Rows from block 5 of a small multi-label image tagger, named by matrix and row number. Rows with one number belong to one neuron. Each number is 128 + 24 x the weight over its row's rms, rounded and kept within 0 to 255. All counts start at 0. Numbers have three digits each.
After each neuron's rows are labels from the 100 images, of 14976, where the neuron reaches its largest size: "strongest on" is what is common among them. Only what is clearly more common there than usual is listed. The data: regions of photos with short descriptions (Visual Genome).
# gate: MLP gate (model.blocks.5.mlp.gate.weight, 512x256), inputs 86-171
# fc1: MLP up (model.blocks.5.mlp.fc1.weight, 512x256), inputs 86-171
# fc2: MLP down (model.blocks.5.mlp.fc2.weight, 256x512, transposed), outputs 86-171

gate.126:156107117107168106159114115127117153169156134120092123095101152128109101119140102097075155137125118101126129137143142114185121151122138127157105156137156090134135142139121140108174150151088119117136126127135135138124113099100103098132127145089112133174129152
fc1.126:173092104121120118133142111144164158136114128103075118099117146122091089145154094106091130126148125081159131086176154132160171129129123132130107137114160084131170131139116125097139139106117095100143127145097154121147129113112121131096114132118106121125175124
fc2.126:099129119128147133107136111150129148103135080124127139126125161130072119151114115157090107086114136120107127157107194162142156138087126117110126099089093110103168136150125113155140141131135155114118143109134082158115123132078099124139152149084146146139118084
strongest on: text has "sign"; text has "red"; text has "white"; text has "stop"

gate.157:103132114198133139138148091111173148107089110115139178124160108138120132143154139146127136135109150121067172093144135112141127138136098154131109114161102118106132162090148128122080114158126119136143083161152104146150121152115145115150112116145100080132102103
fc1.157:152106108169122171152122122105154109154112114126148167134136121122118083111167158136120127122126134098113118090176138155099108148121130169134114125141127080140129116076159120119048141146118132096149078171149135144131132127139120147160153131128149121128085127
fc2.157:124149108130112135106149105111088114141122122154069159156123133133130159149128144113119108114150119122141132141086160101078125094113111103134119111103159136137185145189150129166172148128129100100127100169121137140146143103139114120179129109098149122104150149
strongest on: text has "window"

gate.143:132174193159115109114094106071121125111128139146136153123110127173113133133148104135165157141133108152126086108129099110144111147133128138091126101118128121064096114194146121124177133155170127150139095076140134148106142155141162152084095105121150138127127136
fc1.143:137170170123141157146105128110135161119163160105115122147137123153142135126155132111135162137117121138085092137127124098133107126155113128148131120075118155160140155177157097110122122133098133172146125117095130118091099160138118141091183123110174143140145130
fc2.143:132100170139154160121134121110104146136101148095113135129127175132148163105115141136106170108123106131128100121113126162135127109166099138170098158105108129117129108123088120168130113140152142095146108107084125125126123144094136135150145111126129109112136129
strongest on: text has "man"

gate.473:082140127087158107150127103150156134125149131093081130119139143144130160159096142096127121141158122118121146084142143136148121127130176125101138122148169115139112109148132136132120150130158122148134101106158112169144131110144128178174115124167136106087122118
fc1.473:169144131165104128105115139113102108122123153184137114176125120129113124125138100121141152117119138132150122168122133102079137148118085129134123103092072131118107153114122107135118099114061113104140135143116140102127132156117135089094122122101116080142143093
fc2.473:121091169161095079137060123119158086113120134142128126138119154118145137126128106103128111116131116097117127153168137077097123149125113154122128114105121101169151142147150109144153116059132148128135140116129145136084127162095134130153134145126126138132129135
strongest on: text has "sky"

gate.478:143140158100093134131075086116109126145098145132109091123119132135115139114149124121138132114118111169107127143139114104127131164130128126079104112080102115123168135079114131139088107120116161146042059141129125097113126132160136151144162095140137114106101144
fc1.478:143132112137161109113160160117148113172114095124112123126110152139133136147118098159170132120121097127140124112118105119170130129129097191141160119141124130125148139098165122101122124081170146131133132144142148160143158127136073156103125101121128125150129066
fc2.478:153150100115076114133149158088120146116113097136119160146119114145124168114128125156153150097119144148112123084159140163149139111140116115185103128180090104141135144125096142098138127132151122083133173133098138148121111132140118106153126149139122142093130144
strongest on: text has "red"

gate.201:132105105101125125114132126136114133152119128153149104109082109143134089120114125083104163145118104128101126080186149113143159122136173102134174188127174162129146130171120143144150119099120101130108123106069132106131127111099135076123114109131112120182134141
fc1.201:152135120141100130136146125107141162136124143085100097090120118107128090109148116093088131123136107096163126109153145116161111116112150092134126139109084111114150150100125135146135139119073115096123102161131172116109143107082120134144134131101103171140170138
fc2.201:110131112136133133125109113148144112093120102113108183116172157162095146147074122155125156073122101105141139191121156132100147129139133113146130103077121099079164133137105109137131171077151132098126134105142126160100093124094103132137091139098150110148098094
strongest on: text has "sign"; text has "red"

gate.40:159141094120180112137108113120137113123096148140153119076119167116144167140119169129110104109154151143156104159149112127108086093139139156132178134119126159116095148097126148138118164119168133139096128145082147151140132122126156104125087151140117186121169103
fc1.40:102130097140169103186126163140118117135127103110155113097108148122178142138099147092101132069111155158121143126103115118149130112101130127109138117127123126111092143098114122112056132139141146151136145146145125159120146154149144150086128132100131128118130107
fc2.40:156124114118107101109107139107106148168117108149151173093101160130112107125126115110150116068141077124109131147128137155162135126094142116124146088104115132095136137118154091125099114158119140127085127109134117145113140094095148154166115115109136107139151106
strongest on: text has "train"

gate.384:135121118098097099141175127153115143112150112107115124102131100163143144095138134122155140087120116097114133121107104110104139159116147096146129150158110160143093124161093127160087137144147116120122159101092128165129112076132135153132117091107055141110143084
fc1.384:156113095146133084106095157146131097142124129181163157130107164094093131098104158132099102149127145145103105147106110108115134143149154104148129122055127115145132120094116115110149114158141137102107182109164165089127135162122105086152131142130154133096118137
fc2.384:170125117141133086175130115133171108087168173138116100071138115107079103102148094128128122112149132115129126124089090094102087128157110158135137152131149107158146120131110115160091152139102148144162136112119169141078102060147104167134157146133100117097117130
strongest on: text has "plane"

gate.487:150133103088099131116107130106133139113144148139145096132159104135094189134130077119134134066149106071163130183091143162135147116121121140106139102125185136132196065132098152113133113106165152101102175112118168136171111155122117143121156120194135109170145150
fc1.487:138112096130100105103088092135107177118134152101132123133147085110134137131120146083105123174145119151171133129123122164147063111151126135110152165117089104165150171153099155076125152144113115106110109113181103086160106144118118109133131096118149118145132101
fc2.487:076109142124135127101131140096141085120126116109118122128139144112143112122145104120153134108127129158099151154121139121107110125123123126077108159131126102115140131154185074140122136136117135162154100144146114167162155129140144120138147092101081132174133169
strongest on: text has "man"

gate.365:144128097123124142117131177105151135112099091137119149100128107084190138124142162059116107113129143147099138183104136146149142116111139114130147097091103151144117110130105107146108150139122149145148101163097153145122120078124112136089121160126110104188157130
fc1.365:109101108102140129082151131150126146126137147144107141082155096129133103147164166138114120111103119123078125146110127146159122107147129143143126164147081100143181142121107144147138101182113138099118103141127119108115166161133150131142159129146082111109103065
fc2.365:157122120153102152134132120145130134104121130138104072130109088135166114106161101151118145189101150142113178120119154098116091144124129174121137175132142131137103107153134086138143193108100177095156129176199135147122114185158113127093117150133159137145136158
strongest on: text has "red"

gate.2:118105121151151097131126118127151161131172125139160170163110142150160115137115101139122108125111104119120129116160144162095100119155136137167148119126108128114141094142132117101163118106102151127099110141140103132138106072103096133125094163160144090123119120
fc1.2:156139109118077134140111132123110109140104142125137122107166109149107153114137127085134147149144156157134151121125157110161170122104126119098119120145138130134083148131155154148120107138165106126172158132117114127081143174144117096130131090123119131140146123
fc2.2:083111086140090160123114125116108135139134111100170114113141125150128134132124119118128100104119135143149110076112152136118136108090149135135130136130122101160110172107110154124119161117132113085118137128171132110116120140132147170104104153111111122127114155
strongest on: text has "blue"

gate.379:140125100140114128112156119167148095167119155130155165138121142164157129110121127135084101167150114150132107119152092119115126104131141128148153121133122153144091161107143104123181144148142125119103157118163150151098113127096107065084082167115087143153125112
fc1.379:171112132166143084135107128149139181069140132137089153121167162133095150069121127117085095080123151112138125133123151120143139173136143098107111148156138138135154096148098121138116118136116130145171100108097131124118138100165172162169132126138117144107124135
fc2.379:108119114104147118110091104123132147101154149157188140169137110125101137121139085119132149124125141106134159145113129144151101152156088177144128079123141132148145147102119109118115130141114102110165132134133152121120090068148109120130139105106113134132164122
strongest on: text has "white"

gate.340:168060182126134118135108138073181132126107115087146131133158145127123122123156103153126082102161118183116121106145108143116112111156121118122173132133104101107132132115138087146105092101139155100119090098099108101122078127137149136113097108134141119100129103
fc1.340:088127056103135102149173092131111118087116137120159159136110171087135107093131125092139142118139131113126114142131152121109095150092124112120111123118140097152116134135136101102116135099183099128132166128146141122118115118142110096112144150110120128163111181
fc2.340:101128072139120120128112161133125150124158128183121125118189112151156133114112130138101124192101174175149136176094130134142135121098102166084118071112133122094123115143157146162103095152098101134125151126146139181109076101139091164122109143160101180148135115
strongest on: text has "man"

gate.454:082130116107120172124109138105130131110135131139136088149122130142095107143113133120149057096154132145135143102110114163181121141141145143082125083116124132133145084116122126164135161122102166120120151125134084103139138120129104169173127096129123141201124117
fc1.454:152071105150128135113155162150130110122123103122133084129114120125160147123172150135101149162125082058090106129109120105110124138105108101164106150092131115130093141098154108125110097115141120156141078152101112162132146121124161117109109160126109141110081146
fc2.454:166138133085106125111123154117135161100140119137137122111115103145144114083162090131142115141118137100124108124112092165185131128104102104127113153144120116134165087136116162100133092154080135096135097121080121108159124156159179158102119114108128104099108106
strongest on: text has "man"

gate.230:125120157124128130112129114109144136182144140120158135138140135119116134118164147136094109136128161157142132109153125141129127168153109085131124156133130128143157081185097109167137128150178085158122097157141144098116097096124158145146094133165142168089162128
fc1.230:124134098142118108144169112197179168138112147074125130083132113140128117087119120148113145120114109076145077156147131113121130149103125105135113133124160138147129143103126120125113140079113098124141112135122101048115144145138139128163131102134113159102138126
fc2.230:127069130143107135110123137196186112148108148127077097130165088096143130111127164113179164163122136123119120111134118150079150143118133149105144086115118133141135092097129161135147140111124098135161138123094106114083126091160124141131134145096084106144156126
strongest on: text has "bus"

gate.60:146169160153159125142165136162108155083149180131098122131107166051146154116134111107116127117158085127136092100134125135132143138170164175138129115168107141109136146119120111136124097126107169121151153162130103132134154131143114152119125159119105124104117145
fc1.60:128128166162196091097108142139094087126115156132120142171093134142108136104083124158099165172101082149140144084097103127117133062101124122134129167098091100101143127126106136121145125161092148147146114103192121100153162083099115147177105160117139124114110143
fc2.60:146160120134138149132101132177147127139166100111101100128164114127143112144137104165083127153129145151129119124156125119128099135147138148172104128108080130090149124125149148145140120122128142137173108167126111164138142166135135111120138129181120101138082165
strongest on: text has "man"; text has "black"

gate.495:171106157100121141094099115118095148102154114145142148116128126112157111160193115126155113130138106127127138117138148100121120130144140132118159148110130146136111126148124119119152071171106148139141121101122075089123138171142123160122146091100109135158159107
fc1.495:086146122125109144103139137146145130135120112098115127130101137118075138120082130105104105149108153101140115117092075141157140119095174132183112131133143152119110118125098131160138188099127090112126116195149176161162123100110134103130093182171099165129090157
fc2.495:171127131135100094092116113112129093093103122154121131121133119132120135138122133120159157159131169133155139165078126094136131159102143116088125102145134105082173112184152146139126157118119123123125142140124170108136105164127108140132091091160133164140134102
strongest on: text has "man"

gate.455:153139106113131127148179083161113140118103153142133087125083110118107103133110107169153117104153130124131119097122161131151150137123110136127093122143115119112121142152107171097121160155129161132161132090095124206131146126141085137165139162088105143128127158
fc1.455:126151122197163139132120138104142080109149112151087162166110142143167113104122121104095131127100171139137144131081121143126136119115102142132137143083136143132147111129169090140167108096111170124118155163164120099126147105108144135115103118159102138115156100
fc2.455:161112145120154099144119100114120086128127133102145136143146118175100110103132101103111170184143128141125161143130132055142079100149115132129137096102105157094134119129148121148124099141163138123144107098133075107114136092173126121091112140165134140146130164
strongest on: text has "green"

gate.320:107106129149137125137125163128138074098121115141130092108142096111107106111117096092105130121142171161156138131201134166143120147139136141152167080122107130117121128100116163135096118108147155129130137096110136130177073106134118116145147130124136084107174155
fc1.320:218126130109121138146102123121151155123143110131175135142146161147142150106093161140123122172117110111110128103096135134115137106161139127136086134102148099118100151111099118118131137159139123114131116114143148165080147100106146149132126156158115128124115101
fc2.320:162160131073166133111110126130112130129140107137136121142097128152134142111119066115123094165100084121119138130113113132120127116160132117159117106115112156133149137161121081152134143094110142116169142098138145172146136096182125150117089155166167128092129116
strongest on: text has "man"

gate.156:163134139144132153146114133085129106167153121104167087097098099169073122139119144160193142149133122143123160138076135119130103115178162143133161153123078099144119147108104133144118063171143127134124111092119124148107105112136117135119065183107149116123109134
fc1.156:168145111068175136082095149130130161085136118152114121120124130091171120145108148108163128107104127101067119106128126079124168122123155130119095108157155146119141148121122131099125159093059129150132118134135104148145131128082088123099135099176151164158141121
fc2.156:151090136078119113133150106154153137109119157155157094138080164100131123157144080119145124134111097122089114154166112138080133143108086140132132102171128119160180098084065116114113134085124130109113154103117175096151146118136100141104148133138114112105125170
strongest on: text has "orange"

gate.109:115109168080158141153125116155088088107128136122090074095130128100101128094155138139161135162133120136103125118155141132104116133116120115099096108107147141099143173106096163131163123097107129147124135115072129075094137118119091136102095149147175161157115130
fc1.109:131128092134110094097166125121123153151128114145155116097115171141099143137121120133135111123088099130121090121100130109127127138108179129153131176132136113107105136124125119135129156134170175123181145107109139137126150134063120132131135115154097105107166113
fc2.109:134119123094101156134121152082121142146139127105182144155150079167129146113120096139120107120142162145126143123126151145124120102111100147143091101152159124157141100164076093113101146122140128123169094111135144107114132121116124118173145130134144126076125149
strongest on: text has "black"