{"dataset": "regions of photos with short descriptions (Visual Genome)", "norm": "rmsnorm", "norm_position": "pre", "fused_qkv": true, "qk_norm": false, "patch_size": [4, 4], "pooling": "attention", "beta2": 0.95, "epochs": 20.6, "warmup_steps": 820}
Rows from block 5 of a small multi-label image tagger, named by matrix and row number. Rows with one number belong to one neuron. Each number is 128 + 24 x the weight over its row's rms, rounded and kept within 0 to 255. All counts start at 0. Numbers have three digits each.
Before each neuron's rows are labels from the 100 images, of 14976, where the neuron reaches its largest size: "strongest on" is what is common among them. Only what is clearly more common there than usual is listed. The data: regions of photos with short descriptions (Visual Genome).
# gate: MLP gate (model.blocks.5.mlp.gate.weight, 512x256), inputs 172-255
# fc1: MLP up (model.blocks.5.mlp.fc1.weight, 512x256), inputs 172-255
# fc2: MLP down (model.blocks.5.mlp.fc2.weight, 256x512, transposed), outputs 172-255

strongest on: text has "black"
gate.109:145134111126130132182103140148103134122110113135099123104144138097087136191141143115140125089128153156132143129158102159126125126151138099131176152093141141116137121113143131129089112132126110124118159144152127095119136127106175110132157084118110112110
fc1.109:076124160130142119112092111147108118162154126143130127103104108101157120138108177164118120161134118082082092096100140126141109133082165079126088114141126115140128148144116104107094146098127145143169131145119132134081132126113126141158166140139135095161
fc2.109:142120104139102143147138131106088118123136079109117154154150158137222129152114116117147128105171087105144156100124117148138165131120157124130100132168158109087114166107141135150114133131125152108165131157100159089084120141112123155131149133112106100109

strongest on: text has "green"
gate.49:148146160135147090099140162096127139134118128129106138101080102166122157088137144108137143144095118103130116164170127114105160131144150142117151113114178124130116141083110103112122140115117137159139145137124135124120121124143109104116141119093105094121
fc1.49:146153144140148125140129149130133156124141129090137140131127098125099139159131096100167131057163125140139139151110054086143147141169128145126107103125178165139145090119128138135114127110177118137103140144100112138153116102161161085153159138151147151162
fc2.49:149115092128142135140142166172110148137084097139135121154126150096107070156094152091135150111137140127128145126162140135126108163123123137157101126110137138143129095132147128132107092117102151144137133170062106156157074122128185086084102141087132158115

strongest on: text has "sign"; text has "red"
gate.201:097109165098136121099110131143125160111127153100133135069086128130099083131148107133096100105112126145131142122095160144112128129092116124132159154113146141134134194102091125130083099089175156143139121159111136139103124131118149134108087116120139147091
fc1.201:144111149126094134150132137146163186099121123200126133121126131106144159136119133143111121080115087177132162147090116140102131155137104110133151114123106138125100138135119112145091104161184128079096144163149105123147104118113138150067108120108140127148
fc2.201:118086169132113143151122128158159113100162132164137127114140143142095129125147105089084111125132109161163145127110135110132129165139151111097140151105177116159125131120153160152100113133138124123119139126112167117084134129141122142130125182140130126164

strongest on: text has "white"
gate.379:110098129110110134117123117123098115112156112133149167085130133112133118103084126084097145134156141100172125090151132127122124128120108143098148110171112084119107126110108138123141158122105098101126072134104120113136147110144097090133101112087100124082
fc1.379:150124133122152109111145132139142101089101150124106112155142165128142089157151132132135115125102084095118155082134156142119104145139142116116138126142161138121163141133107113136135044127119156129132142119128124113143179134124127114090159150139111137128
fc2.379:136145155120170104152142141187135165113115176097127156203123132158130118113131138149153168144147120126139095136149126117128125112120119158106072156115113085163123099132107139146138135148124143135113144080142157130175150105105179163116132134144131152167

strongest on: text has "sign"
gate.36:143054128134155157133089131128086155113131139104095101140121138127121144148159134119122074107096137148106159161066125158138146136100098150075131103204130103132125136121123181115096143183160103163128097083116127114098146144083153126110103131111134129123
fc1.36:145134145086149132139147174116113134170087113106136123154139130094111145155147143091143139138162132127110133108134141144117186140138161147098143115129111117115130115153155162138174126163136102164115144100165142054119167169131120163160118114122159128143
fc2.36:168123133133139138107135111137124135145112124094177145145174139152156094117122106178143166143109130100122135158154134154140105090160131113123125129117138096117143119112154073119164121158110128125133092154130115141133091126120145120158114122130099174111

strongest on: text has "red"
gate.502:154107133112119112133084124126149102096136144121127149172103091144153103145110130092123131141125149141124156138162104082111129153125128108166103158159155089146150143081163102155108169171121114131155103111116114119162116119149158153129102103153140145128
fc1.502:129119160102140160123157132123109121102146165101106139070123099102125121133151140146134097100071093105116119137105137120083111105136106062139136150122109126170108113138146114135172110144125094149141149136097117147139118140147171151140093121166098109134
fc2.502:111178098136175115121101172155050115155138176142172112092105149144161146133123121134083123089099150108132133159073137183088120143110118163103134135151139139106135149157111103106134146123145168143117108122117118200125144104115149118159111134110126163102

strongest on: text has "blue"; text has "white"; text has "sky"; text has "clouds"
gate.376:136138100098147135160155072151121118160155097144115125098131156067099131153124133075118085102181128124151074123129135105117122114105127173136140125125112182134088108142115152077091166135156092145116127143142164133116174113124098108131120132105164130142
fc1.376:102125103122091182113159129132117114112129116110132136116115111139100139142152116098111120132128083150097126129114142134148120151145134122151143113139116131162078092127108103102148157108134114160113105124106152114079127083147113130125124105142127118165
fc2.376:101110134131096098115128103101137126157133118125116138085145138086121110192121149116145103141145115162114144165144136107124183124107125105150118145123133096116117128127136125095115110123148141135132130093126125131107118134122140128144112132143121133109

strongest on: text has "man"
gate.340:099088077129161116125144116173138059152095129127143116135097138115124167155115135100120091140124137111103096120135165094103142151123083128129165117081150108165129107163144110168104150130121112156110126135144148131140158165144127108137103141145187145101
fc1.340:110145110118102111138121138140168117083102166135100113124138164135140122122163141152117139126135115094143117181132151084122127102116120098155147140168136122114135146117123131136169141127122160071144109092129105105140093158145135099104164115138115161116
fc2.340:132125105115111153103137072123123164156121086139112126102124132114117115142152126137101104128137110157147133132136131099118122126179112115158143157115135129126152116099124148161127155118112138155123135156104150115108128125105143100095134165141129159107

strongest on: text has "sky"
gate.94:119119122153166144140158162173126085147109126160100140106134107165170136178124137156132109116132162118115127134148106120131122093108104147114133108112087144122112062150101119158126115111138139105126173136119120163086086127114150099127164135111092120117
fc1.94:169133118149123121085126129165118099144122108129129145097102123137106123145089132149120112162161138125106139096134116095149123091128082099152066131151125110104118109137101115163105136159069130119159147113102077156082112144119146086130131113121085122073
fc2.94:148092096128172112117113149129138181141098144154102144117156084089147138123110141149118087108147072149135153112101076126140113161170098147147106121143141166099124123109076149154128091160085126147113161135118165143130116143141118144113157133126122098156

strongest on: text has "blue"
gate.2:119128155113102156159124128126139122096097116145122119106147148159111130109154081120118129149125153174121138102090115128111132137125170069066117144132130093085118076135157128154099122156134144124149141113149154113146112125142124165154121140099131125107
fc1.2:144128090138128143118128103157138171173146131103106125147076146120126116121099181155133119089128136091153149150141158093144155113107054183145131116142098121150116191132091149113132098124163085119118128144128124151092104096126146142155143130158103110106
fc2.2:151141123111115180155133155158173150164156139146133152124131120141145135137128113095105179065141137163159137110095118101198154114164117152110109106098100120110105157131151109145120086130100111064163158171129084111120129132138138138155111132122157146105

strongest on: text has "red"
gate.79:145088150154120123093142124130126147139103144123109103116125115131139118121128116124154137166138134133156149110132108069078141131096151119111145146130123120194092141103143146161148164139145167115103136105134111160120116112134116166094140149189171170145
fc1.79:122099087185152134128156090082137092117118147088104097149134100124115121119160130122119170145140134124133183123170073106132153117119166122141132152150136146165112151107170177150139144165094121129122087128129107106118133131155136105112156137156084146127
fc2.79:148133125131119137130123089135125128137111141119167104123117099118129143130139160165124168116162103136106112091139089147112136125144154128115147157095112095106152097125144152106083124156122127149155136089159093145143138129153126117107106095150157089101

strongest on: text has "blue"
gate.301:110114126151138152130186133115162125091100125181173091112151150136115145119094129160097094153180135162172142088112116139096134145127147099115104102147111123088118159114145108104106142136156120097118096104164153144108127091132110153132067165107152177111
fc1.301:110103147132139123144097116154114141179137150125131155089089113061117099127116144177127093089109130140108120146164129148130109124114113093160160109155103113181123110130123149139126160107141119186116157126133160122095133149097135166152135123126152102140
fc2.301:101116101146120137137103180141138159149159095145171165133100119145102121147100151145056163074133156116126141112156127119103129131147125136143120130104101129164126134148127132160193133139098111082095140131123131104110145138125119132147139099166107168109

strongest on: text has "plane"
gate.384:153132119138143078134152132130170113096098121111144128133165137136108120105120131104113140090132124096170141120146193189175129188119143108160138138132183114113112145135087111127128126140090143120143107140131154116107143084163080123101151158141150137151
fc1.384:115126122141123158114151137124069139148133117123113099134129131142140121112134115126114143141150113122099166149105082102092153130159109121110120132148075129122156122083118154134137098153142131111125106175104112104118169152121121104157094137171101072106
fc2.384:138104123188187124105140100160136138159149188109121108157107132148139121128135142138147144135107116142091129125104109136122136173138129120047137152135126184088162151144115150097108120145101173145151138110126107136147126141107143103134142171094130110117

strongest on: text has "sky"
gate.37:147097113157145121086149130130171103144143120121089106115162119108128122171141119140147113147162082134123126111126194088092088091136159131113155111108154137127118168116121121115084124105160151108104093112149173122114122125164123106145129115116113171104
fc1.37:139170133174117136106122115101126122159111111118157147173119079168118120104154122158116148136098112109114157158090104126172137142090116117150126126099129141186163108215165113082142145134091116155128141118116151146162097126116165102112151135094137142165
fc2.37:147097116124126092113159140089096099116155149085123117106093119113156121124114103085099121156167157128136160132135129114106070138110143089122120135142114098111174154133145130110159167144153128119115137133131134170080097096131148158089075141105129104107

strongest on: text has "man"
gate.74:136125106125118086098146101138120127142106140119171122167126132107199154128125094143141096122130130156136121154143118089120133148115072158132132104109107098135149092165181078155122091164131107135104141131153117129114134168121107162134141128124139151087
fc1.74:095101119118136103144133117152121135088139129169115127116152122110096123125126139179108168133115159111131132119113113158129127138135142127136083147173137157084090172108124121116118162098129136109122127093116083111136123094134132150090108114130134089135
fc2.74:135173115124103102094140068142132164100170145138165132120131108131100167130166115152130119108118138109144155101172125150153141120139143154117136062144148146071177108150100107116116160152122128133103132133103108118077127101123142094114180138138134120115

strongest on: text has "sign"; text has "red"
gate.461:132169164117122099095115099154113147141082132139169135096110127168144075150096166126140124142121091178146131111115141116128103146113110159144093094105155120107133118117106105103119109127141140149155115113083089104091106135165145152095151151156141137147
fc1.461:131106104098085138119115145126119125175156131075102133152132138142117166105078116117162112128099121109152093097138087167108130128145098084046112148133109156109098095114146139141099149103102142117134131107141111129105113108111102101122113112143137129110
fc2.461:138142159169103120165148169095145124116129123122117104159099095148092104126153098141143129110145126139154131127168123093110090110107160102130176146131097103158154161128106101068093163127124129144100135120112157165125115150120094142095118135153163110086

strongest on: text has "orange"
gate.156:163138100099129130088117153158139074114111128142074119130147130131142135139105133140091130136105135091110112147145097148135101149110190148132129133111137108148144150119129136138092120144146100136116194152117146149151141147143141144144106156118111165143
fc1.156:116112129124141124114103136096122156110145108140159162138128108138151101132142136114132118142116162140139133156123115122130165119166108106121109129143115127135120129132125119153126135114096148118109111102113104120088136176102116113143142169108117111096
fc2.156:115144108176136140126135127074136150113165110104147155111130177151148129117109113137142091102183164108155129136128131152129131126097132176120090157135104140124130107126132095090097095120147117136170126121142133170114110101119089102188124146105103149111

strongest on: text has "man"
gate.454:094135121106162161076146122121066129163116102097127154129131132155136168167096144139122130122101139138071137089168146145153145109108166121068137126128168126109100114116126143117096104109093144098136092149102131152107165101091128136125111156160159088117
fc1.454:123110158141083113198068140108169134136161137131091127142150124129155051151151120109129137157146143125136110137108104121123106152139111106148127166132119132159132124143097134113117149122158096168125184141124141158116109140137143097147128133133104133136
fc2.454:141155102107163141119110159135107145119134130105112113125150094134204111145097153117087155163117126123142131158121165147135139145163105134084138138106101125161129111140138085129125115120073155121178105140107120083162137125122135144126187107111100159098

strongest on: text has "blue"
gate.506:088129150108127126142132143154121143125151080151108091108109102157133140162115143133133131134101113156120125139110122105112104114139103108156124107166109139116128133111097095145127075097157144097114120139127128132141110126136133082123125107175078137120
fc1.506:188125139139164098098132140121080112098138169147130114167100159134120139127121134164144154134088150101125161136142098117127096128101163123104125147092079103070104102112166146121136144118145084156117085133164152150158154116138131167111095147111116169151
fc2.506:166110131177169088123143145143107109118135114157133134142143152133115122114096147075128153103136141130137102151098135126088150103145102161125162151141083135089126158162107089177143120135155119079140128100153148170158140136145149144135153135155092168135

strongest on: text has "red"
gate.492:141109146139105106121146138144158160119108154161106130187131130156163111141096135120126101144127095160143147177184114096138126110146111130154133105085109139088117134168123080152121143118109121124147174111126129139165119124104086111118099140087139129100
fc1.492:118109130140131132149113147109170139110146152165081101106106149151112125137114094119164151091141145130128111080141124113098160158108151131090177144115158103126174133134134103106091085102111094136098129137142146164120098098107113119106149140084103126161
fc2.492:139188097161145128143147095114115138147119098128148101120105159132132175135092110113121130084135130158141139081138111131113119088146133170086136146108124135139185103102131152148139126111156154110132150151113123119136113128108162094129110136124089126113

strongest on: text has "white"
gate.327:111119139095155137098146137135168127154115116104154137126159134149083135129134124111140175133149156078094105106144130125151186168106102134125146125156155117188128138108137143116122180143136091142096121123119092166139136145138148164136125142101101092143
fc1.327:103143157126096101100151151125189124090107140119081154141127134155088154118085110112102141151149177114112077124123116089193164155111117125107179129112182136110137125092132134111136133096128094143134120165135115131118105142120145101122101106132162132107
fc2.327:118076145125147130129125134139120104099161165126125140137138129103137106135092133117105138193179136112117091137091170094154132149125109118121095125124131125116108132121126094108120113153121119097147089095111120134098111165113098128104103140120165124168

strongest on: text has "window"
gate.157:181136127111173137157107115132102092093140115121105119104101171132122127112110132157119143160119120119153134105130141094149136177133181142096107127161168110126138094130133145147148132161133077170145133153104166090154112171154136100141103108137123124070
fc1.157:134128130147122145127111083112138103085119115100116132131152138173139131124116130142097106148095105129080134123141112112124129142117121121125166177172139077119165093115125164153154132148117131174142089152091192118154157188134127120168097122145118146126
fc2.157:136102093130103143102123136102112151124135143169122116127142129096131087117120066147134160140117117107151127169160156147113093118132105114113146133063131099128137086129109119105162138131122138151121086086099135105124134094134130147113117124115144127160

strongest on: text has "green"
gate.455:132100117121140150167155142120105158139084135096136124107111121129160095127145155097122121129147120131118089126179114121127148141111153115167070164127108129089161149127128093152115150180084171139171123126158147142157164088136135168108146140140187140146
fc1.455:129120121123168100147087151179133101082117164139114113155149101154121123117109121100144114142115121113118121127100135134164086128152144098131109105137124128121078130156108143125141136105175108143147147115104151107080112112137114097141128116157100141114
fc2.455:168109146069122093135145153130140102156137118085119188129114132127138153110126161113128098141162163132126126184138138137121123106142145113107155097164133102099137139153115109123116116127137158083144105177097162143111182117120104086130136128181127108149

strongest on: text has "sign"
gate.277:144130120104157154148132118118136088157160172151115119158152150162153128175116128084143140149123108117128139130136155113136148165178125142111066103141165117154114165138113122144125116158140112117099148131134152110109144135158150120108159147124170087143
fc1.277:117140149138128121111110154118129153124139150110155105114127137065097097091176116174112126138073142131130080100133084146094126108121145120121188142076089137100131113121144091128126129102141134152120147145121095138146116132119128103149093110103088158099
fc2.277:145105111125115136130125180111119122130120139084092102139093137115117117141091152113111095136150117145148121110138177132130115102133143126124121145145096078120135153115134151118131132084106149140158126133121116123110120158139132158117128144182161160088

strongest on: text has "train"
gate.40:111127114112123132138120151148130110114109139090107140130119173113117088125110130110135104159143156099131111145108106128122139128137134109111112134114115143161107143115118146158108102120147117174149172091118124129073089097055112111139158089128145106123
fc1.40:132135125140095164158202157136186085132121132147120156138126120162120126107133072118116150171118149108103146135121111091118129153155114136136118089123129104112140128104094117158122169128123143100107088119085093188170133123110161086147156085154121102137
fc2.40:110121150144100133112127104117152150119143193174159069125110119136166115105124161098114087089126145155139121145094105102111125174097112148148135138067099095085140085160193126160099123157103133116175125107150103134150094133173148140120150128151137152162

strongest on: text has "red"
gate.326:119104128159126109114148126153103105156128155099126129092111093099162140095104089171156125107132118124100157084130119093045128094116114117095106142096124095135134112083134124138158153126111097140195137116091143132165114145158164151138155113154095096101
fc1.326:119075120149112135126089112124129130150148120118137140099149104113146109115117089132143136145144110188115162115112114123146136115112138116107110084141049104134139112097086073147109102111160122101141151153094130119130096087114153139089145142124144060133
fc2.326:149131135141152123106119154110135138110115112109148128123148129102145086109102143107084104116096088137131151134109123111069134134074097100141121126151137157130105121114116121104111079147123079109170147132087087124142110140146129090192132111152144148156

strongest on: text has "blue"
gate.111:097126176143082143081109142119177083120142095138123127148130130187120162085108113147090099139136117103135180165125137181120158094105121115121134164128133162087111111132137145099149103137126197129133120108137068134123092098145102144107148107077151120079
fc1.111:143088114120157130143099105143118159115149126139109188137139177142119122155115158102142159113103161082142092167132152148115078102177126166110138159077120129121154112155145104157132153146125110115124142182079078154128105102127089135175127143152092093096
fc2.111:126120168131089148156113189158133154145124148157157157121095120146122103114112142131079134171130134108135133158104115119114089115157129078156106159154138173164111104133138150135136144151109144140151119137102202131114106132151100099103151143146146136162

strongest on: text has "sign"; text has "red"; text has "white"; text has "stop"
gate.126:131091156152124125116090156120136157085119119087110115094141115121079104136133125145111107103103061125124121157144132131145159167140096095152150128148069099138119143116115131175081134119159150145128157153162120124115114102125163175121148081154150158101
fc1.126:096084139126103132123119181117121163118143096153109115096135137126105107148166130139131118112080063160132146147106117156124123144122109096135190164154097126176121157144123133106093128142139131136145167168125115143110100157127125127158108126150125135122
fc2.126:125089147122131135165134129145139125070148121168112108103109096111086146128119079095090110136130161153133111166129101089172147138122149134135120149082179157133118162147114153160129125163106169086091092156158161117096125158149124168128108134132133104153

strongest on: text has "bus"
gate.230:131133124062101124100105124094085084182186122107154142146140143143114120121134129168136140144109151091132120135121123143150071135090150167116171143141150105108162147137124125103125103090120078120128131112170121125128126115131108067117123138150111091124
fc1.230:149076141127140146132158187100121153133113106112175177130102165135102114102120133067096090158102107138126136115152116149158227172158100110165132109167139150150099137110094121125142135094098122147095136141126125115119177133139128103119141137123157094133
fc2.230:136155118124151132146098129143176103123094100135158125130149156123117092097160142102130093148145078110095124090127136162101116108107109158144103168153134124136136129099099114132123113125180125104112177100130123137140156139116133108126122191134100126121